From a checkpoint of a small contrastive image-text model.
Model: 5.24M parameters, 32-pixel images, encoder arch vit, encoder norm layernorm, encoder activation gelu, encoder patch size [2, 2], encoder layers 10, encoder width 160, text encoder width 128, text encoder layers 12, text encoder norm layernorm_no_bias, text encoder activation gelu.
Rows from block 3 of the image encoder of a small contrastive image-text model, named by matrix and row number. Rows with one number belong to one neuron. Each number is 128 + 24 x the weight over its row's rms, rounded and kept within 0 to 255. All counts start at 0. Numbers have three digits each. After the name is the row's rms in percent of the matrix's.
After each neuron's rows are labels from the 100 images, of 14976, where the neuron reaches its highest value: "patch colour" is the nearest of a few named colours to the mean colour under the peak. Only what is clearly more common there than usual is listed. The data: photos with spoken descriptions (Open Images, Localized Narratives).
# fc1: MLP up (encoder.blocks.3.mlp.fc1.weight, 480x160), inputs 54-107
# fc2: MLP down (encoder.blocks.3.mlp.fc2.weight, 160x480, transposed), outputs 54-107

fc1.314 109:111129130094092120144132173121113145079131147144148076152129126119121134129139149075118132152121138117087126115142070102150153145121155103133142139135151067125146
fc2.314 105:109117098113156168127138167155119179124105089140111099121109163167122156151120110121115119115098144126093098167135157108131127132141116141107114144094109122123113
patch colour: grey

fc1.299 099:111129140132089118129101149121137162138136116146106109094114133096117111171107139158117133117100156146093172124136126148147125112093179095086126118109113141090132
fc2.299 103:104133116164151138162148127120130106115143190181082100142117126114144087159114091193153150117120139126115144119167117129131170157149182163166154154131119120145082
patch colour: brown

fc1.116 089:119119118136145128199102097139151188113147120100128141144136148088122129133140129110095172131099149063153113141137132144152169157115124164164129133109096113118087
fc2.116 080:115135129089124143144142130129190100157141134107139128155093113100118115077177121148167110116135121139123129084148130110108160144167130142117124138084145169125139
patch colour: pink

fc1.318 073:168119137048136176147110137089115116169087142133133142111133133115141157142154096131126143138134142145099101073049170149111106106114128103101141133166086091115143
fc2.318 090:165165147046107169122114120110149177143141121124113105119138120094126127103118095157132116105090135136074140151141153143144098129136108142126150129161162122095131
patch colour: purple; pink

fc1.5 099:088152124105139140204157100131098121111141156072094087085097122116157125129110114163101146129109138141153107100140154123133154153100067155114106125127154101089128
fc2.5 091:106113134129126178072146108137125122098102126120169123159153170126149129129134122133139140154162155108152104087147121145146158135167134095118148137076075124127162
patch colour: purple

fc1.210 105:115163112175098154124125117167126129085093135147140104114145112128124117128126136172111102147121170124147111149139127075164119142143105089160086090130109145094108
fc2.210 101:130158127109108145154119142118148117119151129093127106128099130158116142119126094109132105155135141088105169088120094162112056178100115142147090141133085121146168
patch colour: blue; black

fc1.215 112:137106140128107167153080110136148151159110160154149151124157115127151099111145120119110144114144117155153124155158139089075100127123157158144136109150102114108146
fc2.215 108:148110148069118140145130135129122147136121151126136140129134114161097112150172118134145179114165119141131153126103146126109122091089100156118141117086105129133158
patch colour: grey

fc1.108 112:112118100147172128158094137098127103088130155172157122101168114135116132121142149144070132112149091145141157174111132109148122107111104141117128124154118094153100
fc2.108 102:126119112138089146162152135129143156139090150125122128173125105096183131122110132147113158146108147119116098153135103137101136067180136153133133098118114168114086
patch colour: cyan

fc1.424 107:117064052136111149118167184143123114113114154111116151158122139100082161110102074140124126157112153123084142176112165132108133096116086134119141120135071089162151
fc2.424 106:136112109140139161090109095108133150122107143196145089110144138131148147106148123090139146092115130158113114105133158186094128177101115120121179145145165152113140
patch colour: white; pink

fc1.85 108:181125127134132121111155135155095090114109076097102117133120084137098066116111118113101138155143115136133119128145131113094197102141121155118098113128125115134104
fc2.85 096:133092192114135125159164141080099141114089139173101100108176128129152123093118094127087090119114104154133168116153131094146157108115141144125147107129140109127119
patch colour: black

fc1.172 096:135130109146149071116128142160108137117176095089146117117112108100107109099103145159099129135136134124133129167148112120113076117121091128147163144120138095156135
fc2.172 100:146126135177152161126136178176131122116118102146100136219126160097159134131152133138152143063115123162155136129148138137119131140138161133139138152125102132119105
patch colour: white; pink

fc1.121 099:135174115140077122091123140122088139102122096101163114111088126125143117118169113091146083129193145112095133102141139104109140149130133126117148132149147146157129
fc2.121 101:143066141159112153136132099058108152089117102083104117127128147115117152104133142088090144125131122100124196146131178112107136115112101112156145159148143120153168
patch colour: grey

fc1.312 098:141113133138135148126115125122095150137087145108137141151129092124137092102150118133131162186131115099127140174126145155120114086140096113150128132140128128131057
fc2.312 104:121090114122109150162137172147123113122139156116129145110115111186116135125137139142163165137146116178149145123163153165141117143081102148165135117127159167162127
patch colour: purple

fc1.18 100:148128086150114109120100168135121144104118135131163128148180099085133091146095141110148138161161153124115139110151083160139129133149121148117178129171104121155109
fc2.18 089:152133146115128148094117147092124131125113111104124094172117127148129113091151114165173137144102153116129128127138123095160098109138199091146127092147138116135152
patch colour: white

fc1.271 107:098119108147177130110129130093112137145094108120142180122114150129107144155142102145129079101107155127114087081116139107157154093148130116149100157125173137130158
fc2.271 109:130155134144088127158127133166135153112101148197150127127150162137180125151157134145174122105139105125149117112155141100121161113110133099102160107149130146130118
patch colour: pink

fc1.127 101:105173145088148130134087113069107111120112156139112120142082150131151143115129144156149116072113086115150128160098115124104131152102116133148144131091140098123129
fc2.127 100:120133139161091097181155125099136140141123071144132176118129122122091132127145161114139158153124131150127201098123113135136119112148082144087145140151101136113164
patch colour: blue; cyan

fc1.200 103:137152126118126143100118095113167137170136117095149108109157101159134126129086178137144162082138092119110108095169142167112118163152091145113153153135152101134129
fc2.200 118:125139122108115133114115108135130159132146084110155086132133140141145093136134135101110107064125092134141094136133117142148125149170156114115133066115132140134120
patch colour: cyan

fc1.454 106:139142081140100145133125098117134145127128173140127107118119178164122100088132116138163110139123169126157132142107120120126134097096109125129118110130110120121120
fc2.454 101:181174166133117104144123156140148118109131152126136191124173100164151117119150155124148104127117109123103176080084149125170106129129091122107103145133181110136113
patch colour: black

fc1.361 097:124179122122130093112119146103130136110111102132134120127099166139141118147105124139161122086102159128124158108115113122134120127168100097153150112096134148111180
fc2.361 101:136133141136110165140107187135147100112151126075107109149109081098128103136165158129142127100142114109146111095145115116125075129127125130079143129160115123121134
patch colour: white

fc1.100 098:088156154143110137122169164084105136151111121132131128130123131115114109079120145117115134129171139103142103123101148141097169159170123142126118144172128175122143
fc2.100 098:104134142098122124103135117159098095161156142092129131138147100136077215148134173130120141121140144098121148118160093145113140139129123137100103138132154127169169
patch colour: orange

fc1.412 107:119113119113091105152150149127089124131109130100155138145117126123133158165147083122155080118148194140144134153094120115127126128113088120091178150121108100140127
fc2.412 105:148153139156128141148143135078115121154112126143192137113127083147119125111110124092144119148155083140155115173118135174105164127123130131155141149099147121138111
patch colour: pink

fc1.238 091:141155121116146149141137136119089120161133068088121103142118131150130115114084144156149098176145156130113140128167148168102176097117129128150180187155154113125101
fc2.238 103:120097113109094122123152149097112172115107123151114119089111103113110137172102109114127120148134135130118091086103170140084148131113111138145148133151173178115148
patch colour: pink; orange

fc1.336 094:129109106124107154093115109147072101135145129117129124083124131136089090143138128125120167120127133099095169126130124141139174147127096107108120134163130120114110
fc2.336 090:175150147172131129111156140121110148105103110133111121124141153074121138137154132134121093151122109095158110150161140186132161145131143125171146153087118217145136
patch colour: pink; white

fc1.183 117:103073096129153161172127157115109099139121112108096139125152117132114099140096136084116136096086139119143165098088141109076130157136109125086162095096141126117125
fc2.183 111:151165123123085141131127110103115121125124121151159122172156171137105078164085135095141119125111134136146157126139081106157125164161140140135137094121092136163126
patch colour: white

fc1.267 093:162166159141142143125152146130127158159101143109115150166146094122111114134133108173135119130167109139142135107170165163111142140146068169111099138126148142135139
fc2.267 101:094124125141114111156064054152130175177135156119106171131159178131121123155114115084129134139126120101144139105123093184152126116137122155139127115109177142120111
patch colour: yellow; orange

fc1.94 100:190118145139164160142061149132140144100178143164154146118152144088091158135122134148162158145094149096162122123163125161178119134098133139109151138126063103133146
fc2.94 097:123104158128139116117100119119126144136138114128095090128106142186103156141161134149125177136151149098129104141126110170157101114137155144112127117105103133174123
patch colour: white

fc1.19 091:137101165111145086127136144099148118129106078070109114129142137156097156146112158153114155152129137111121155141132125137171130096106155180164117159118113118142131
fc2.19 092:097166157105131112135161135128148149115149144147144148135172081145126141136141106134138164137149144157142124132138137146148163076125053098086105162119171099123116
patch colour: white; cyan

fc1.390 098:094112151128121134119163132183137137111145098121111156128153106142097104108116121133119162099139099120174103166057156158090135107128129181085097129133152122160136
fc2.390 095:179148104120145178135129143117133114175129154127096146152131142139100127103141179142155166132121141077107137104133096109151150110109126086182158151148157106136142
patch colour: brown

fc1.88 094:089170105127164093056108114105145130111096150121111130144126146105085122130158124094105106095095128135105174145074120136154117141122135111149107148102150161106129
fc2.88 102:142101109127119114122165149116109141112101147193106130138171149106097127115124151117112156106126137150137127133104151150078128120091139158077124099096111152093133
patch colour: blue

fc1.433 083:137128109173132170094116122110136154145131089118134082135118157093150135102140098117112127102087124116119122178127121113092170117104099118107121141101105146196123
fc2.433 090:076158145120150135140118094097129113103164127076129096126144140132118122095106106098117098122135135136154120110127078128101110136088138125108123106110113151122129
patch colour: pink

fc1.245 100:139134100142143110141138138079159136150091114112121108127134087133130143123151155141147132155163090148097121128133111137111114111166128129083106163105119128164180
fc2.245 116:149111138115110153125095114168151132145133121151097113141113132187144137073141167132112094132149131148101114132122142122130141110151107124138168193080111113131101
patch colour: white; cyan

fc1.231 112:105158085147179124096097091126131093147096135150183116139141144138107085144152114145101154159135097119125132144105119081134126111136126143156158069132100143155175
fc2.231 094:119136126130123136125117124101114156110089156131129099152137147096088131099158166106134110141141146118126101142114145104136134105108174176125127120156116112081088
patch colour: blue

fc1.343 087:113177118132163149121147142088118155158123074132138074136114127131110106114110104152157128127141186141109108107114082151168088121121135120110153121143120131108096
fc2.343 102:150184089161136121128113128119154099124115106128125078137125141095134111125165119155123126128147107116112117146141117121157103147174172114145125125132132085167118
patch colour: cyan; blue

fc1.218 104:148110086105078139137125138123106104062123114143083117117134144113098102164082162174095127101080117074110136106164128140122120124167155165122122108151140140153165
fc2.218 108:115128109152148133106082098130152083110119126130139117136143123158114111187102130151167132116123121112145152102089144151132125102184105142138180165122148127160145
patch colour: brown

fc1.203 094:147153134126129113140151182103139189141148099109097109160111125162124111091106170166105138077144092089108156150109125098136139123150126133140103163111143089121117
fc2.203 110:163145148084132121182144111127145109147109122129141103153157100152132120138143124110156161100143124150139132125169125134100113093165112126109132158130159134096165
patch colour: cyan; white

fc1.97 101:133136164122144150097156145124109140122100107154162126131132126108101153101151159163135174136117149151107106107096138125089113129122135143095133163116109100160138
fc2.97 116:158141145094129124151183143129102121179116180147132137133185129147107128153126137141116158122165133166140079126131126118129147077166122154111197119160111121153116
patch colour: brown

fc1.296 087:131121126137142163129120110130079107150107106143108140098106105105103149105150149128150136133139165103142120151172147146106160091181119110118134164113147156121109
fc2.296 101:093118096116111116151155180100131115136090127112146102114119138141131111162113131106110086099140131134143147168135135137110137133121142118173138158129142169108123
patch colour: red

fc1.353 109:147131152152128130189137123178134131144143110142115113105165131130101138122089099140112125126136093118130134106117134152124130188090088110181127114106117150134100
fc2.353 098:147184114171117105102118125092108121106143148155141159109127111135100119138152129095166098159111197142135134120147125155085108165144095115116127097125154090144097
patch colour: orange

fc1.244 078:136096116152111146141161102126126132159129125088137080128134081119105131144089108089146146143120121144141155149113123128173117130148119194129083144126127107146146
fc2.244 093:128088154122137123158093159089120112087144116106166108159125110132120081142138100126139167162134102111111137133151140136155137106074124103105125061098145115161071
patch colour: red

fc1.430 090:066151087144110110156178122144098095134137101152109110116097143164140105112106102136148104119132161152105153119092139105117152127128158139129152150145114141147115
fc2.430 091:141136129113134131148093134097132097102104145101153118112107097140123135137138153129191105106131087051154117155118108150140099149133122132155158162164109126093150
patch colour: blue

fc1.349 122:155113119168137131147144156120067113167120150139141144111141129159113167095151109100125097174151140112148081107136153127133117159132135131130186135138143125119114
fc2.349 109:109116128117124131093142135144103115123117139153165140143116130148112110124134093146091137191120120144102178092106119166119144137147138148129130130157160121114135
patch colour: purple

fc1.396 103:117148142165158126098167140067114150142135109091117115136145122139109103073098160161133148176131113111150104139156112112098108147157159116141113118100117113127111
fc2.396 101:140145106122165126097158106124119087166115119102120133154123113129082149116112120127118108172135102119136167164082133131185105162089124127137130139152176149099105
patch colour: orange

fc1.348 089:158069117186115099158136136132127108153133147119142111148160095133123097079139132129147137161121158133136143152092092127118172083148113099129074178144132141169084
fc2.348 090:093122125107121098161097128133137133130161191147104104146149091153152109154149107141081122117109132152137162154108132150103140141152112101129116113130142164103099
patch colour: red

fc1.84 091:129162088151129155117135123112140117121159149104129090099177138184111146146161132118163151123146184094128116115117178117166162150119111143161132145125096147140142
fc2.84 091:093165139126132117145134120093123098189110173141100148144071113122099172096129107114137101130169105108084159117130131107149126138076122143113101136090140162181129
patch colour: blue

fc1.450 103:153124132138120118127110099130115115152139137080119113085138130139139162094114164158106091133177140128128116146146139142165158123133135143147135173115125105141105
fc2.450 096:132136132101144142160122124164155135121099095127127138136159153144107131125141170114107113103126159122085137133116093149150141148159133168101135082107104112143125
patch colour: blue

fc1.142 087:099172125153145179129162121115161129133107135151126141173161115135133122140104096134156128141123137090080089155133178136115159105090161134098144122110105138123119
fc2.142 088:145215117132130094113107094135131138125100166135114161135077137107118123126106154152140096128067117118140117156172130163129121134100086097146170125132130152127108
patch colour: brown

fc1.437 092:133096112090089145132153168090112114149128136114117126108128158124124093103104137162140158131142127118118124116151136128147148125139094100104070164148123136115156
fc2.437 101:124084152090110141136143159169166130136118128104147095137151149157100083148161106127104099167122117087105175156126130151134108094123120134139141163115152072144129
patch colour: green

fc1.201 103:106154160098126190147148153097133107108112140128112109142099146160101110073183075154170097127136124151129120162159153111122111118129126123127163138112145108123155
fc2.201 093:134128102111144090078124147165128138107095058135111154129121123137097124171083123100117127134151121127110148119125085119123146135102109081103120100103139159120069
patch colour: brown

fc1.423 111:144149136209115159114134138108148142184098161116084083098139146165111092100162152110111133122134129108149121105129128146099134109122112121130070170160105126135127
fc2.423 135:132083116142113088138122065127075112131122137156141139131125182121078132142170130135109141118147147101145161149113142153122085114128103115151133130158192132135110
patch colour: yellow

fc1.216 094:130137098180108092142095145103136151123130113097101153127158102118158082122113141142115129133144146103129122121126101173111130112110141136183086148120146170116099
fc2.216 091:118176185177169149135145152101132120124128166124138126123128093149110152109122146158146091180119073152152118153162134149119088122125116095114160141155158151138118
patch colour: yellow; orange

fc1.419 106:140130144165144145126119142091114144133100117113151078112137158165118111112149128129133129086149117106115110137121113155165136114154135124197145132143124115135085
fc2.419 117:063137161125141118156083124112122092129151124125122107124160105128145131149080116118101163155135141123148170122123121190101129115110111124084146159127173094122148
patch colour: yellow; orange

fc1.194 103:138116147109132134147151168110108084135124143164112128143143140152091101136080147113111115129124097119093112121109155143067125124121166171103098128112105128166136
fc2.194 103:115124121152126110216140114142133157114097121147119118126144091075141117085122158128165115128100122096167119149169149100110109108081140103105143126131127135120154
patch colour: brown

fc1.35 113:149102087143140140108106136109110159117155106119146088118096165095147081149143080098143156149089159118144146125124178121189126135121173104078114115120089162143131
fc2.35 121:146125169090093167074151149108118150134176078119128114133146119130114096147158120121118138133112139115130153152151094136148099120130149133123139142153112105153136
patch colour: white; pink

fc1.185 112:149129135149132122150114098175124172127154142105146170117110107129137132137137104124136130110108127151134106102141111145132120108074142090151126167125115107145146
fc2.185 120:117160107136115091135148161150155125156141078154127131124126107138139145087158126128128133118116152121110109140095122122135129113142129165096097156121120129123060
patch colour: red

fc1.290 115:150133151121127115108104154103153103126126107152111124150103166138117113139145176135105135157094126133133137148132112155160147097161132155085128160104097133117119
fc2.290 122:114190138137149137113125126132153138142140130131166159082114081164111114162104128113140123137147095126137098115132161097125166118150129131148139104137155117142129
patch colour: black

fc1.344 109:085109169126162158082103183116137120121137103086138118074151141117135130114129133108137131137152171142101140102135075121169139116156112105084128146136091123147135
fc2.344 117:104069115109136138096092127130115136109108088124113111123169141131138157121124147134140138123144076123133134114081119107184099134120151105122125165093126164142151
patch colour: white; pink

fc1.276 084:115143132116135133164124118121134156111093129108101114133098115157143126087095138160115150122140124092161120139160117126115090144114098140169102141096131124149108
fc2.276 096:153130087122118120160124119145111129117163100114185121141130110105118133146089159104102145124134110108110115142151117145154131134149127137138124088152093146128130
patch colour: cyan

fc1.367 108:150132191117138145094170197135112137164098113139102119128149123134105105121136138099117122103147108104136060116103132162112139114116121131115120166109131112117109
fc2.367 108:149150140130142156097171165181097158133089144123089068092152162118121130107091154138182097136168156137131118128130128117110169117094091140103114102140119104094088
patch colour: yellow; orange

fc1.141 092:145128117086097165119149086099150122116124159084147173137118169115131149072127147140171170127125151150145147130098165111116146170119131142111175161158116157119135
fc2.141 100:135113147127107126134118116152132125108137139102143118120100123110095135142182134092120108128140137125135118112106105117140136132145084139111146129125149110106107
patch colour: blue

fc1.164 088:108092139079153144128141099160094115128089131122136105136133097104091153123106156137173124084145066141135091153117126141173117168130125150149079144104155125109098
fc2.164 092:126098166116112129142143115100149135124156092141149109136152149135124128152087135085124129093125134125109133129138114145086164113104160125117099123150140140142165
patch colour: cyan

fc1.285 089:111161096069125117121095137111113131134100094141102098164094144115146115132120107102115122111146133152136109120113135128103142103121156108113145149115152127113133
fc2.285 094:130130136100140112167169158126174123090100133130104133148116068140116161108154164121115147141122158146092178162147119108146144114141112125162119149128165146134156
patch colour: white

fc1.124 096:097116117127134143136141133129129120128148147137134098136084136125164127166117136139196134130131122126133122118140112122122146149128197138118159101175109115087110
fc2.124 095:109122114131139117114120135102150099132091128133134104097145125138141157134155175153161127145108150136124112135119088136120063167140111142148183111163107131135101
patch colour: grey

fc1.266 102:085141097112123131106121129135119085139064113110148118129092120134126133147137135100083133078158111148133127127122100087124107165111104126119143119110140138127150
fc2.266 102:106126142149143122161092129102097197120131073148093126128190112158141147106076159139150116115125098142112151132137108113160125112124130143124138121153147146135150
patch colour: cyan

fc1.161 094:143098145132099084146145151146200119117145165142141098121117141147102169102083156133144121124135161122136138085115160144109138091133139115124096182171162150137115
fc2.161 088:156165166111124155139140091110132124111110144102161100120122137121135105155138121170157097141155130098145120113085100133136133089128099136142128104134162129193156
patch colour: cyan

fc1.56 090:135157090159121124109156104090104135171126135124100140138118084163122120163102173136132139108140160120126093134153140105166143143129098147133127141147122101130118
fc2.56 088:129114131138120133158118134126144096173132073110167093106129145204111175114132129134150133142104125116127088137123115142104162134158108142140147168123117092146100
patch colour: cyan

fc1.123 113:074114135086108126106069089134110103107116140152130187124124121134140144149133106124109109121125142146144141152148155101132164141122128122093118142157107112113127
fc2.123 113:147181145119128106149155155126089112128126127116129100127148136150131124077125134087163130142147101123101161164063114117138123088129119134123182116129168162100147
patch colour: grey

fc1.235 105:097120118137132149143119099175098118137107111143154105137105114154119095112137127116164128143112143154174101151148152119135151146129179158117132135093126146122122
fc2.235 103:142153139131157124119097138136150119164105143128094105105102100123115163178122153123117093102128110102148139161155148093146117122126087101136165151147128127176116
patch colour: black

fc1.292 101:132150086119105124127155186156127087155121134130158116129139088102128130126101120117116103164158189113118160117141133106131123144159140089132113111097123155124115
fc2.292 094:119086130107183115120108119155106103105099121089091133118140123143134142082126141085109158156102179118141141129172127062141100149125145139151155145147143141170110
patch colour: white; pink

fc1.250 102:119130114073133130135192103113144160108136146124111067127102137122143134126102102158100135111118114109150157098127144111087151130135132109125120143079142145111110
fc2.250 098:132116114135136123134123124139151119116132100137113130187110108108158107087130152186088183105116114131142123123156111118138134064133146141140139066147123154135119
patch colour: pink

fc1.460 100:152134147165126140135114100126113133140115133134147114097087087123125082083084123143093138166122153111146114149111120136134186133109156135162147121122113165124064
fc2.460 106:110146138154137147152064146133148083130123142153127152143155064156128106144110114157110154112094106126164149127138082110146124144139096133137141166150104114135121
patch colour: black

fc1.400 092:131144129128113131126118150154117165158104118115088101106163128138129120154106172140143134069117110140143117144107133131139113131148132104190095179125098088117138
fc2.400 095:141158112137130094131099157110152151139141132151127106141132180136137086122142136063113109143108121144133139140105129126095187102146128116104131126096132142186133
patch colour: brown

fc1.69 078:124117085128132127170113140140173126093139113161122094095112133133122122152113138135156136108100155109085137131151131152148163140083117103119105102102130122152140
fc2.69 085:175148142143110148136088072140113117115132138101135149189131080121132151133071159156154164146164116108120077159139182151134112143115104127123160128078116167157137
patch colour: green; cyan

fc1.223 100:170163104154133153124076128117130121124132161123117134127144164097124132111127130160129151151172142156088157166143127151153156135114158086131147158115116184130114
fc2.223 109:121148126164103143108117154146145131124114154107104109145107157125142135112105143144075118154126097133132096109144075131117114142106122122137136134155148120147111
patch colour: blue

fc1.386 111:183103135144116177149108145140069112134116116120113095144133105167118178134121114111111090097109164119120121165118113082088114108133122138130151093092127155150129
fc2.386 118:092160155107128149131114120153143121135098129108168143084136177107108123131096136156143115114146120137138139120120127130140148116085090152094086142140101103120117
patch colour: purple

fc1.467 081:138132178126107172153139122140106159149132126092096104137162112127161123154148128152111087132072136144163147127124140155131139146117088117159073154170118102083147
fc2.467 093:105124121082100157151096145112088111109104102115120100145123116134148118136148087105122142112111102082157134139146125166124131156148111152164123157100148128153075
patch colour: red

fc1.345 098:123097110114141129080124150151111137114136188131128114075145142139121177081091096145151157120102138090136091126103139101135136165146159159114129130127095153161101
fc2.345 091:120117134120090151096119093124148134089119134151125173108151131121100109139146138145110121106151117168120154116125151161099122155147129123106120118145144136136139
patch colour: white

fc1.197 090:118167139127093129152140127125115112135125151136134162079124118131085141099135154164078154113048162107058142119132142117120111131136084115131196163133100084125142
fc2.197 091:142130149053099106099115091138118118127131108129178118152142135090139126119150076152160131097127145123094118101154121152106142120126166134095146086131115116146141
patch colour: green

fc1.327 100:167146066147164130076153145135096131128159144112132126129122131093130133135138125143126133104132112099132124161168147106165151144161132089110125163133115118106141
fc2.327 096:124084133128096124138126124170125151144161128100118117135126136125090130123170128154142137153159080125125114094156125151129068105088127116117126143130121131088109
patch colour: yellow

fc1.295 105:099122110102131147137180154095124119157126123151130105148074122125124109138092155129181140117131136157157118093162140138145142104100145120150138113118088144158138
fc2.295 102:113125109136152132139142110137118137130134126091088183120137124134103110113125095155075149173161123120120126155102115165152102079140110155113141150095146118136061
patch colour: green

fc1.414 105:095108132133146142144148086109152077152137152162096081129090129095133156140131107138131120143145123127120113111137146136109122105113099088082143155138086133164125
fc2.414 108:145161132082157138164176122110129153106125084118185088128144123068126110127107125149119137129113121160131122115125139151109158096123158117133149093166110134108114
patch colour: pink

fc1.421 084:132091170104096116091132113094126109135138100123132167146137157167127100092101119098168170134172131112166144153129114102137096100121109123147095126130090135130102
fc2.421 087:117109216113105167142114147122148136108116111090122126113082115108149175146141115109117130110133102103110119158145138133141171159145102137160114095126109138110142
patch colour: brown

fc1.333 106:141135106089093144125143128116105058153153134171134091121098166131089164146101114133159131123113107158158111117127147158135146140075142154106110115109074139108124
fc2.333 087:146107151144140124105129108131160182089121117126159153149138108148135123097117143124106126161094110138150126138182104072099178121152149086140130155102120142097114
patch colour: black

fc1.198 111:123143109107126093130169107108162142119060138175137129126127100152119133101112142104086146109139121107141136175148118124068148103135140133116122119109140132132158
fc2.198 103:119178073120135150152126120097127108149086124142147113078155140113084107138123103139100144138188156116131110111118105152088092134103136138135125162160106129085115
patch colour: cyan

fc1.75 101:108082156161152105107135117104122135156171114138145102110117102097132109111129128158112100182121105126078124115155154142154104107125094123086146177102134145149137
fc2.75 097:153144103163123107138096118102110146111128090145118125094137118112123111106121141118142140122155122090138110131087152156120147135090135113159126159113109144072131
patch colour: yellow

fc1.149 094:149163155163164076138145106101150109151099141107108130104130099092107137125107141157162089108122156103122137197169107119137103146109143119114110112173110137178123
fc2.149 090:109120130107137123173157118109101130119121107135141098135140115102092100145132114107122160109150094151123109157108159076152132173138166144089143139089177134106139
patch colour: cyan