Rows from block 2 of the text encoder of a small contrastive image-text model, named by matrix and row number. Rows with one number belong to one neuron. Each number is 128 + 24 x the weight over its row's rms, rounded and kept within 0 to 255. All counts start at 0. Numbers have three digits each. After the name is the row's rms in percent of the matrix's.
After each neuron's rows are labels from the 100 texts, of 14976, where the neuron reaches its highest value: "fires on" is the input token at the peak. Only what is clearly more common there than usual is listed. The data: photos with spoken descriptions (Open Images, Localized Narratives).
# fc1: MLP up (text_encoder.blocks.2.mlp.fc1.weight, 512x128), inputs 0-127
# fc2: MLP down (text_encoder.blocks.2.mlp.fc2.weight, 128x512, transposed), outputs 0-127

fc1.16 117:099118131133124107176151117139095103096121109151139162124142170171103162097171093159131129114088144137135087172165117113127163130145143087132144131119136137151126096120097055127089107139124116114121161132135127177144138110147152143168136101169104109131159125132123131126110138105117120140113107132125178178126136103122099095098142158139115126121089068152146151136117125151110105129141
fc2.16 115:101140165152145151108148155094126136148114075136144124117139114143155117139103138151116085113118122101121146082103132128163129169117136081115102094140189117135110115110156089135137122173104089130121181099134077100155146099156097108141085126118153094132132100164151144139137156097142165089143141113119165142127153102136110131106150124169130110131102122161139089098109152141121125130121
fires on: ","; "."; "and"; "pillars"

fc1.474 067:113111138134125153132092149192148145166157099172099162111136134150109138110124079144117133151145147051122131114144126161102111124118116122113109163116116109130126096079128124150092120163124099132131147137121182112157136149128195163125175131173095128139115137094106140129111115159148135149110107111097118097119098138134138144155172105137136138124099122140129162092140111158125102124153
fc2.474 079:108134104132083166133101119162094133087145127123166143113135145127134137090105123135098146104117160093135157083112122135146089134106082099167118108116123142130106109151118125126150124158132174092119058111070154127109149176122112141106120163082125144144134116098104135127100140131135118123130161134136142132137130106113135154110118142104166091164132119136149096194139094082131113146140
fires on: "red"

fc1.208 104:103135123132122126121135158087120127137166162155081121135120138150136118106133123164156089127157150106139145117128155168140105094118126131103155141135131175141064108132110145113124110126131080147134147149120138096149133155052149114143147095125134091111127107145103133121111172138148175134146145135118121105097141110170119183136107124133107091087160102141166126140152135177139128080104
fc2.208 097:174122079158113130115131135120136115086148082106112124152146158145137158141171134109210147182098151129117134131161127158119149170126150143139140144094140126118174160137111105152128076137099130178134120100125111092130126096152155078136165149108106140154180147118134135112117125130132122118150110129106151105144118105120108113127139078095117137149084121136129107136103137137092130130130
fires on: "boat"; "water"; "sea"

fc1.237 124:135083103137119161107098126119143125148143123085148091130126166107086155152085124087156109183122116155114108084151105139103118116133112140120106121120156139133150093129116126132125093090172103087117120162082157141098145114092121139159126135135090109089122123116133090155120079124152138124123118136115109111125169108093122151131177130144083145107107114097122121135184165144133140139105
fc2.237 116:174094160134129151105126117200141114128120116161164142101139145156184128073150127092080130106102125108108127111104143145172137169163184112113100163141141122113171162113126118151129119082126142134142120136150122136112100093168149131121146144141137148153161115100105126150169161131114140100166110135137121119155106127119145154138145126148168111142154114141139154142104143161155127102143
fires on: "red"; "pink"

fc1.291 068:074127140141146149122137126100159127145124106141146120147136123127126145126139168166136125125184118123130132157183162133111148108095107141151129137127151102115123129096167101158129164174166128141128097155112092098155129154135175098152145135166161181111149137152136094117153120151136117168111145100108087112158148141093129138141099144152125122130122162166068131120118082111157103160124
fc2.291 070:157143130055156120142144143092152112104159139139123093095120114085086155127084162128123155128116109103110090113159141092130157105080121116157124152123112142130124098108134108108128166134167164085132102146089116119135120132143141080113146115150147140104110146135153116124142110143124173144123129079118123085116089081171110131110134094114143110113139112113138106163110087160099130132127
fires on: "flags"; "red"; "flag"

fc1.308 100:129135109161076126149142143124141135134141102173137143108117135111097112109156115148116065136139116106166131090151110153121125136084080091107085117136092125081137110133126130112161109144111098117091131108122120120106148124107133134102130069136092145124123110161124088115102116147135118096122202161105125097144091134086107162125151121095145106166154147179122139141124104138139122149120
fc2.308 100:167122133146109115134156120153147129114154108144125156150148152127121130121129119096128138117155133111155126082118169140128171142139124148137113156160148130111107107133133109089216088152141088099111130168110131165101109113138190177154134175145142129082163117137112101112116101137133124160164129111135123114129180105111129137134144116080159114159134171142122121167146147111151105140140
fires on: "red"

fc1.46 091:167172105132178133133128167142112140118114164142145153142118142115140149096130114095163116126131127170135120132076097146157114144082144145143101162143125173162177118137107107127123175153133117170087143163132152162112134145096093113112150142113146131173134131130159089133162113130120136119093128140120117106105102127104132089131115158155146073110128145080176119097148137114125122149133
fc2.46 109:132135169152137140158148130147113134149132104108141109158153124136120083078136124128096117141117144152148100115091170079138164144136164111164090139144084129138113165111163121141147156127138134097186128120163149127072170140131098122121146133102114154129101100128113119158110147109148141141108093121131169120105107062162106156129121098130126148117108099139140169112112162144169155134120
fires on: ","; "sun"; "frame"

fc1.482 070:096140124178124152138133128125097161115135127141155125120104175160094138112099152135165116157108151122162098148145132125134128158089140173133096123147108117146102150133177122115161164145103102137139136099136109076105153179127156143146115101128106166113177076096118116080122129140086140109114110106133120120142122105094114134172094089083122115112160091130123125129141095118140103112127
fc2.482 084:139108139119113156105126121111097157093109122110186127141118151124098162140139137083154144144129110119112140136163130106182161145096148145117196129105094136120136124142127096105133104135135137142128107161170167112154120125128153095139172107133158094153136125107169082146092090118088151107152145143113117141173098138095096100148105133109123133124155081130150127167146119104133136085129
fires on: "red"; "flying"

fc1.3 102:125118099158168107134132139133150154165168099148171108109093133119085155144194116128137073151166136145155112120171118124124122131094098162104090142127103116109121123120132147116160115149091163113127137121105128112089123101153121125078121109159083119056094109138110136104099133164116125132165110106111143143124148134139116170154101123119160114162117137163131121147152115119117126130103
fc2.3 103:157156188123103129123082146104127107117177121162134137120124106099125127107092132135145127127107116100102156101102181153154155141115140108137164149116106122083088095152133117099162135101145154119123127132094095133119164132154145140187139151114080127110103111145068143107129133148106130144105148144135142103140164134110146132106108119126163131082131098123115117151173114178111122101156
fires on: "red"

fc1.495 108:112148152124121112182133072099104133123159130133143114118105123134116151112127072108145105174118152133107111115132137142111129176083156105149128139168126146118129152114148123152154108158116144165098119149132105166116118172148162168115109117132143141142104118132171129123148123135127105135093132123128122120139123129137145122157120167157110160163117141133129150026102177135092097143161
fc2.495 092:171136150138123131147150113136153118133127150155186097120136133140119086118177144174132145116109103159139126124116112140099129109156150122159136181105122150137095101138158118110166140061174130140130070141097132109154126106132124115096148093101136109145143133097148112131114164118144176160150108083115151132112149160131146105146134109164119144109122121138103134165108091079108149154103
fires on: ","; "branches"; "of"; "owl"